{"encoder_arch": "wavenet", "encoder_stem": "single", "encoder_widths": [128], "fusion": "cross_attention", "decoder_bias": "all", "decoder_layer_scale_init": 0.1, "lr": 0.011, "nesterov": true, "adamw_lr_other_params": 0.0017}
Rows from block 3 of the audio encoder of a small encoder-decoder audio transcriber, named by matrix and row number. Rows with one number belong to one channel. Each number is 128 + 32 x the weight over its row's rms, rounded and kept within 0 to 255. All counts start at 0. Numbers have three digits each.
After each channel's rows are labels from the 100 clips, of 14848, where the channel reaches its largest size: "top examples" is what is common among them. Only what is clearly more common there than usual is listed. The data: short read English sentences (LibriTTS-R). In brackets: how many of the 100, against the usual share in percent.
# filt: filter width-3 conv, dilation 8 (encoder.blocks.3.filt.weight, 128x128x3, each kernel summed), inputs 0-127
# gate: gate width-3 conv, dilation 8 (encoder.blocks.3.gate.weight, 128x128x3, each kernel summed), inputs 0-127
# out: residual pointwise conv (encoder.blocks.3.out.weight, 128x128x1, transposed), outputs 0-127

filt.44:176166172158180136089089153072057120107105147128151151145136133101145133133165091085138148128119112164138094115117104160166094108127150093058119117138118120079151102112088111148132080157074140112116179087176150141068149059117178154124110140151082174091140132119152149143174131115137125168160122144119101136184131162023146142108123124153116057072130122193155136156158186117114070112131
gate.44:102127173115134138221088100155171115170168115158101192091132137096128169130160099098177110111105157092113114105138174090085155075176154136106073122143135125172148134098110118177115109086163122109153211124188166065175159120147111070103135103106116126137117119124240137134142205140100141099168139114122133134159128134101135122105099142086105177139152115131121123151166156187091149126134
out.44:063119078119177075140108089082096085119125150169110128068067126059104103129152122122145124128114174153135125191065122084091156104082135172130102147156093185108100087080115190136095171089184104191120118151139111101107093166129120094162190135116140114135105148120125167122089131136146178097102105125090113083121114147147206132097087129122072103135094153119132110114113174123168145160170
top examples: voice: female (90 vs 54.1)

filt.109:151128132125146153157170112068093137064116090187161153152111134100165099106188139141145135077134099138107121136135107150166180146123110106075158130168136117128121071068127175117099131095112086139056093090096097159099103110067146139150141120086116166105073155087108161141174158133160100199170109196116078154098121122148105182094144089075135125141132115185134087163188164122114107137087
gate.109:092126109109120096126141105144076104111104117116103175083138136165092116101113133143151096134114133124105108095155114118042120094131125097111122187114130114093147134149200083000130174126104181179106145088147161053133143104045151119141095102129137127145115162116161055126078156136141121102080134101127172120116155107107141140088068161147144123156089118171107119164154148117081126126200
out.109:064099158192149079083161126122133138108147182146101113140177094119168142177178095114151099203089122142182143153090124108116108150200144106095138182104118095062120125130151160118148141178158157148108084154122191096136116112137177131075108187079107082177106141144148140126136066114166113174153099135149159167080110170142161173086161133100146121114101153141135111119121162147170156076110
top examples: voice: female (86 vs 54.1)

filt.69:094110224165108051133136140141170118133181160139187146157181111102193134143127102165095093116100110143097154128116143128103119177152148170133120130126132095136110157078128083064101146146146195114147121197147138114172142109092133101136156142082131110130167142111103185136166120129166157145131099094166116147073113143145156083176176132134132150091060120066123097162138079134199177124096
gate.69:178094164112145136144130105144087143101119140116086139128113099102106099117153133125208104115106173070189135125146104087141073073129162149152109153141133086132145100139092108077086122226122174148170124136118117109101164115142174065073113160119164187132147061161132132095157177149192114067092146113146121113160137152122149119086142138162148093068096103164128151177205137138133112130168
out.69:102106089142114128132108119088143150157106071158101103104106225134130134100149106176134113179160167154144102118161119132156100064116129117080045088139127131114144142162140164153109103155069158141119117116182078138100084127125047140153076082173134103083129105176171132110130184163154120099125102109156158103136172109138060193156111206117137148161113177147145161117123083111122116170128
top examples: the word "she" (52 vs 5.5)

filt.4:148151127106083164122149153082075106130140109147109120153089134189184125145094126162175118149161190054140114150141091082098067128074137152109120125128177129163150140120108170137125164135135176166109144078094118083135118162199118091116128109173111071088093152109127154129142182172091158186140084087163126100115154136108161172106151101133132090105122092113121100048139106209151148180128
gate.4:075167113139095085163130115154106159077096138086151183171079124163153152136112086118123132141076112128116122138162145084156172108089160122101132174144093106161164204166180099039109164112121174156137083115124163126169146114175117175145113207102157128106068071132142107103096136112137155097136123098117095109167136170160118139168126097169096104161171085134116122169154087099075152082139
out.4:155127093120138040132146098125115146130090138167084128080088141091138118187130102133114137155092116130120124164154137147109172182157148105168174158135101093123100168093141115185115127224133107110130190164138186149135217119142097184115116054156144090134152178154141173108132124174161050106132169125105146115119127123115139153170107132146174104135130151133184073139112123093101113063147
top examples: voice: female (90 vs 54.1); the word "and" (30 vs 10.3)

filt.64:094120080165080094100218129111148111112074055124088155144127111081090125137138114127144079150110150181105109132147109094146132088156075093039068148077120126071104161064144175118154084086104085188112094136109115137123145145105125109142098157105149125083095085134130161188096177144081089094104120131093124114117155132140100110128124112137125141078084139085074152169126135151080129140143
gate.64:198123187114102114211116168119182157130149144172145212126174089077127116086118149104161130091150095162124077152115150121113194100211156178140165124114172139178151106122152088087162160163108128103146159141115111111161163115112140126115129131105147174156114138131172106127152085113132167126076108122108125179197132147152086130148105127156102115172160122178130144184146128159124187067120
out.64:109056170095167113148141148130131121127100118080137182210111133101129121107132084137197146121044156116079135137112119149146131154154132102120128147106139143051180149143164124129145158119103101133119141117115065109113101136185152134090116141151142155119106081139082119117011137077093169201069167157090129122145114120139139123124093110112182131090109096151121093090140106116082171126067
top examples: voice: female (85 vs 54.1)

filt.18:183108114141104150127089123083136186085084093116083167114077161142142123113133092135139119124163181122131183125087112159128159084105099174105131120105100122088122150060139159117125093118162112173115171111125125103106093150133119095171126121170100115134068094125129048216115176099158157105151124157142169093129129101105220125090103171168120096155067149109147073136095095076144127185130
gate.18:138102076122090077120121205169156111105122120118067145112107117171168135078107139154120097125090122173159112137164150162111122096164118151171107169084096082100078091128132112129153122201161141107146107133156110147152099140096188117162100125100196172150065118100151075119118207177159112083120144073127120154179111149128123137147100108131090187109153086168102128109132158063076093100151
out.18:123073079131099135137077115102147131090141124140118125175118131115129149154139147147098136116162128057108121114092119122109035099085168074180171130143138098083130139079102110191146123109106118170109124090080120198133134090064093117152094132092120100085099166094139105102087109116058139057095101096126140114154170099074166178092068157147114144173113156114100092095102140093104089163135
top examples: voice: female (83 vs 54.1); the word "he" (28 vs 11)