Weights of a small encoder-decoder audio transcriber.
Model: 7.95M parameters, encoder arch wavenet, decoder width 256, decoder layers 6, decoder norm layernorm, decoder activation gelu.
Data: trained on short read English sentences (LibriTTS-R), 26041 training examples, 141.6 epochs.
Rows from block 2 of the audio encoder of a small encoder-decoder audio transcriber, named by matrix and row number. Rows with one number belong to one channel. Each number is 500 + 50 x the weight over its row's rms, rounded and kept within 0 to 999. All counts start at 0. Numbers have three digits each.
After each channel's rows are labels from the 100 clips, of 14848, where the channel reaches its largest size: "responds to" is what is common among them. Only what is clearly more common there than usual is listed. The data: short read English sentences (LibriTTS-R). In brackets: how many of the 100.
# filt: filter width-3 conv, dilation 4 (encoder.blocks.2.filt.weight, 128x128x3, each kernel summed), inputs 0-127
# gate: gate width-3 conv, dilation 4 (encoder.blocks.2.gate.weight, 128x128x3, each kernel summed), inputs 0-127
# out: residual pointwise conv (encoder.blocks.2.out.weight, 128x128x1, transposed), outputs 0-127

filt.95:613542530528538572567530582388456550501479490549485547604483440416448495435475563556500508482460498446468453489550466460497434521569528473564519516457485452551498512555462438558530539527544488461457537551508448485486559499465538502539507477442451627623428547516480550550582461526462510468584436553507488635551527498415487491569462505456460518474525383531489527434589474450504422500521
gate.95:457504485425589447503483544554481552489516467478498468480430508533454576474565500530517514471466505494385419508556447543599496494495563435553417592472535589453455522534506494515459551570554530513546563391576438488591508579499532520392551460467514546563558456509475499484519565505544514548500557548476408562492521585530486597448621552509457529516531426428401538534523553476514449494459
out.95:467409475539612466516477407500505486490521565510557572451434471511484452586541557467442477553480475518526510512411545499469571503453537466483440577501392510544504364544474546471530506401416470538469502465511564583443501436462417534427478493531534498443579561529446498539521526568502507558555553467499543450566484501513447612559500404457460497489553564520516509478526537595469442519383
responds to: the word "she" (28)

filt.22:428519529448519483471417507441442475528511536597533516520463532534512556533586464484473507501569525470470454530509500505493457481499437420434521483454571545463450502518540504422509500565490513462491402439441481517468421452457523505514419540588575488512497408367484605466442588515521570478459483551497513532430538475542490481601489470481451510385449411572462509544618512605526596508430
gate.22:399531435496465485509493563437480511507471480480477455477401577611564483490527443465477531462405475553579523504406488566521579505336446540465434510461478489412387472548536507471432400509530498457500538491450495444512487500461444543446464449457503532507457534518503488522469469519553591503454434513435415502449551527457360469513457499580504490547527482457528490427564527428424501496437
out.22:489507526422515600569593495465626437512538492519525482563562451553488516412506466433557474507467458588485520462560559569512530461461415490562466435496461510513506426492505540463489434530530533428434483517511513389491554561449475449471488602530525447517493531544566479404568453487530401577516474561495396520529497491478491598593473521392471562479498554556473482453545537568416510534523
responds to: the word "the" (52)

filt.53:481500472475471467517379453475578565569469500513543503505477505537473593579363488489512459535528566566542531506518527492555529492421492590461449565463551574493436421595554548535564557509494481390593552577544412540581503579454527539514403436505523466436485495546436503520476529550568571527515544604467544536507501464499450437516475605464553505470528505421512512435516522442502509473521
gate.53:576534483457433503528505452485489396503560483426513536479430541551533474521535434455500515426494410548576479569533459562399583507470598640418514518554442543468545446553527588521528559450527478460517518439492445451587524507465460470476524476531356534547480560547540439538512467493528503548489472600534545507567531535458533457467577546543521490588549553417474452549491439545494486499560
out.53:505469502562481494561433599478467395439518452533584549471447540420555492443520450551501503486434492439459501606458439522490569540483484581449559546562529412503502479465529511514582481543549552536406505487561557467440378442470503508528506505545455495477538566426500571502508516517542466399510497486577444525486554462557439552556443539469623534513489495519473429396478526611539528435451
responds to: voice: male (71)

filt.33:529449497591568359645479561514546420429513493446533528514505481429556487518463499461404456460503489577547468518444521529470537531533477392554476493600440500490492522464537565547562502518488518496540492587508497471464527440488540489428488434489417586509500571484433434529547478524437442437451456444493520549530483585528485525400479387543425471528484448488445484572550490482540432435438
gate.33:464475403524528449519596517539441429420489467547508523552471531593573552505556544481422521451443478552521438521474531555519489514578512419585448494565443474517426501508527532432537476559457547522527497550435480347565529527456408536582522475493497499576503507509574547536441605457508526540546548485402420494453420581491443461473523466557572571556525476545465493536545506553426463538476
out.33:497491471476488463490448528502561522545497493622577483493550496461464476511453533479502481494573516494497591492479487461440492444422520550464518497492627578482448517615544475425418477541567416468401453613512478484451457474497565449486574456615502477502452500588581474446515462532536539457381547548563467529571527395467444529492515499501514541523422554459514579394420491497485532465482
responds to: voice: female (84)

filt.119:608450438537509615472436529565475526583512514479545512460500512547473490430437450522510538456453503453481477459471475503517461443416651645509460552536494540545600522451461443503485535543495543462474493450605524466522493490564458508537556430496479557532578528577456490461443508543499525475548567505451567540439517476534529532599541508435581516522529470530450358443559532528551427468493
gate.119:558432536381457443479501507449476557527482539448488430540421537519604551497490481480480499398462447607461447403495461494534486508576479576463553496511462459504550419460480528482505528545431543486445580452425412555583463554470447484486477416499508567471571461495562561464467537475528506539526487452588460446563479448505511551434399443539499540536493503520508494658569473421481515453469
out.119:555446435464514474566513586505527516413446522463513479504430471524504469540381409598518456534490485530440447516556495462393483500512500584433470503512415563465488522543523425479425565626497639525470479503471557442531485514410554467541444557593528477472551472511520480546526542519544471436380517395591515397473520494483444477442525516478505536514529479525538429505470547543489427520518
responds to: voice: male (79)

filt.83:514510503523513545531496444495543557488480476571477480509449519469484506545584514488549437476541467412497540598440489487570509534567466428478537504447602433456410509523550616462534444465458502496509468517527472551464476481485430492469524613407486443472515463525476461510400490489511497443431409486422510509486563395578519468574458513580598394485500463500625565497440516503562515423610
gate.83:530480577508515499525506519484450471517460524528519497512541514501529566537452433543533480581459543433488471503479509532502387465461477476481479448445530457499503542556486480413435515618535439488414568453554468482574383493419486554413520443430502563534478447464519524468507579554509517532514467437449464529518386363570493610410496497466405462501575408546560460567558565554502486447540
out.83:469457502507450545447434466519485580492468408538485455470545486511590482441463476516489500470458443541526495486574412497486486502414466527470494570512549479530501479476515402428478505540524504382475525540433595459598577533468471489430492513468509425512420540627600515450472504458587470489514588561586576448580508493599454495498483508472571566468438544576507509512499616479495610493521
responds to: voice: female (89)

filt.99:452469567479573472553395473522573457511494491453486454577517489588442535535415580423453533490497476520479541478504542473492415615501484455513601397492529553497509410556471451476483427506496545496599479465502578586517497447444495504465546475488449541518515576432498496453487533571459519550488549502515457530473538500580460571544385457506443429554509428525601536524566464360477531457485
gate.99:490625527496426495536518568492542510494475411504468563431514435515552554369457555504521508497475565491462527530551533568480480499437474451473487492463472486412458473462587536412486426529557492534547481434475490434516440437440537593563544475532548576515465409529498454483497650561504356560447527475491520487540486533495528475437408487538443529496518475496466464545594469429428546473558
out.99:452556500479395553541595590464476478579536508554543520385474504522465522491411481487467457520524455423510508486548414468583548495482446477539512471488583591577483452547492527531516551565652504485517540430456447478512558498422463545462467523579504455425534510464480517509582457462413500528579446485510501507435548463540541557569426452514551557565484440542431528522549539560549513574586
responds to: voice: female (91)

filt.73:457455546560476553543554367516534556544479487492443491510473460585570490479381569542456509524383528385446473572453493493457500536558499545608510504578529469492470467458504477491523480565510580504451491462460564584461605431467523606556521363463434462629503521573526531501531503497492450547477538534488469416451497488515530529482467579501541510502545513431539475471509484537552489580509
gate.73:435454507535483409551523514519515517520499530560456526501535508562548491529521485383499584466422387575491572577481566499472559497453352542549561579508468485499505507521516504442536492504539497574474502474430456477612474550486502601496542454502437539518452493475493530521485492453500572486437498482488395444410504569471389549490501511585483558473575532524444634519452501471459436581432
out.73:573473482467498483571454458429455523517523544441503440465471491563453439599517500501465537429411456436453515570490497437507532472546585498625486546457620447475398552561539465441556498489487486434577465500458479575570512498531449552473558429587493409557534561584551521478505482632475463548563503467475549516481477442440461471464472462530556533503474537443575545571504439564561530475528
responds to: the word "i" (41)

filt.106:496489575505557562514437398475435485538410504434452516569516540431465462463526500481474546573458511538599590508444556453559553509438474473511534463466471465470504403550412449489477509395427464522455559444473449500463432529402532446483532528457492635556488598540447517529553412505548492475503478510480490531538487532397527475523453561412418476484571460476444538472514464456454492607547
gate.106:609530479555496465523488476506572496512519418539435531473552484527572492484515445371561509470515448512559535592521518520364436489548598488468511530451533432471475446493514529408526534577526492511520523550416455466479502583499435525520593511525440535548544577604472434482509537525532550475523540540411483516465511374520389518543488493496514485479576517507572466482520549600468491626535
out.106:524535382547487531502440475546429515562533447606594519462433577518509465533507532559465498526523511472448512506554460510538430481566553534453386440632540477426554483488459420539533453491516557516536468502512582493451502510497542484470616468401547499533453429588429598489436459517542509478516514493512448470573602536513459517532485486546516552527636474505506480482513554551529507568600
responds to: the word "i" (48)

filt.18:505588498533523449482467467542484430567503434440640477584487449471512479456511558515557504581400589490555566497432498578488563463484566470505417531481517550387422496514554386485418471484403501523482510416517495528449426489470522541454491488404625504448467517437425470519534447424524432505406502495494445533491538535461408451501460508548581503480536457507490505493445511509471491494572
gate.18:421513508410474441511478498538459478453480479526472498493546545456581476599544534488499461532532447533520486565552567565525527533555508444585536462546531467491566552520500466414485545480462514474549540597505451419553403486484544515441549494444557560512585485485491385471476576481509575508585535436523513565556392423616487572427464531544433408469531530412489551563572484435450474540500
out.18:493602501488511434531469477548524500449426436504418542606438522552363478492480569539422506482468538393449480446592500514487494473624504473454415536523521625355422544571492487470550479522519451493519441460538502500474515565508532515510446515513526523442570552515467485506459479489549505509466514482549475511573545558480507570545606469458516474477429467426521468474569597497477534398507
responds to: the word "was" (47)

filt.97:427486515462468475570432453323532449517518550591476488492432531535477487553476536494504569523454496445483510518439473512497568511409420540481473547479462626565461548481574519472437446492497522511538498474497521440470461403507454550391506447388484526528463510438545498520565540427516662508480479454494410515447567523465460574495491514496488474538540429535540488590563472523552578496524
gate.97:448480526490549476538444610516452516528531499524561453510538518561473521446464391433489511503501501526504549468495549547461513523586455483472442447617423500499526576392441451481477453565522424538498592558491526350535502549475485486422492538532507436472468476445488601485585541444500468511575623573540392580429505507483510497509496521547481440522500430466530608552557494512441467463483
out.97:501556513573540456621473475437516452571505514547560431529543553508501559401537518521495547537456495482530461487534466507490619569535473520480561433481401601555555535426484537515440382500412404477441508458473486438535581553493474453557525497442516468480474477587503488462553448507428455585566484454454452554488535547525564504511460526563522487533508383549488495507510519564416380532467
responds to: voice: female (83)

filt.116:539451498622500535491503487563568498488490496487529522608460534579585486497483464431585592473486410572498522575529547441429437543495500558513580508490437521539594483600507492446480490477444427409490516551478544581491562511466406425520462436612409505536467614509434531531456460527530510475532443470488521532450497454498427480529503443467535556485586427536526437476485528476524486410445
gate.116:441515497448509504515489467474494540470531553479456532516522612550618540464534429483524535407530494519509509475480469613526525492413495586495511472545583459526419495517607588423500523535552623389490409593531491554507497500467448426562456593563489471439570536471396518530519577502573462516562540492510544512490523488562570524544471553499520422556530465473533522542476378512490481534464
out.116:494548417585550494443363482490448488409597481429567508476569570470492518475512483481547541601487534456477407503485481485572485565449571474593455480466516390593570409505443601531501440523503450503503549473536512425477493528567530450492515512481518461456471515448431510525551443489522566521488598452540552461520505486501518613564451413510533505512469459503466510491425456539411517591461
responds to: voice: male (74)

filt.94:501455495503556525520550496515534518505530396485507490405561549475478509543503465416475459456548500458573573515505517421447538478486583475566530443513605443527620476511501486526551565570545467446478416498449551578557544491488480504444401525544545499499479492480484452560503463512566626579390494421552513529486577387497473543538458574403498536396494535397441493463564467522496474484477
gate.94:499467425519634502446440561474546522515543423524518515575549463600572546528434489520463527470577498475577469495519425537562429490552533539545517492436543502443436558515507473481558529559527495461519422618518544505549441518564443571519564474452483490468463681519518473477543580483533504531556578490488478556527486486559420494440413500409545491520506489447530542439534573419475448476451
out.94:499463548531533446443521462447447479583529522541516492500428462490586487463445521499494486453520485518458488514453525542475451417459558484587531497591441477514565505407584472503514538457361431449507477588569501365487603565503494510417554487610461449487531582530497451539487526507444485487526529545530536537421507563598482592551520465443553418489406430501482519461451462542488547569451
responds to: voice: male (84); the word "you" (48)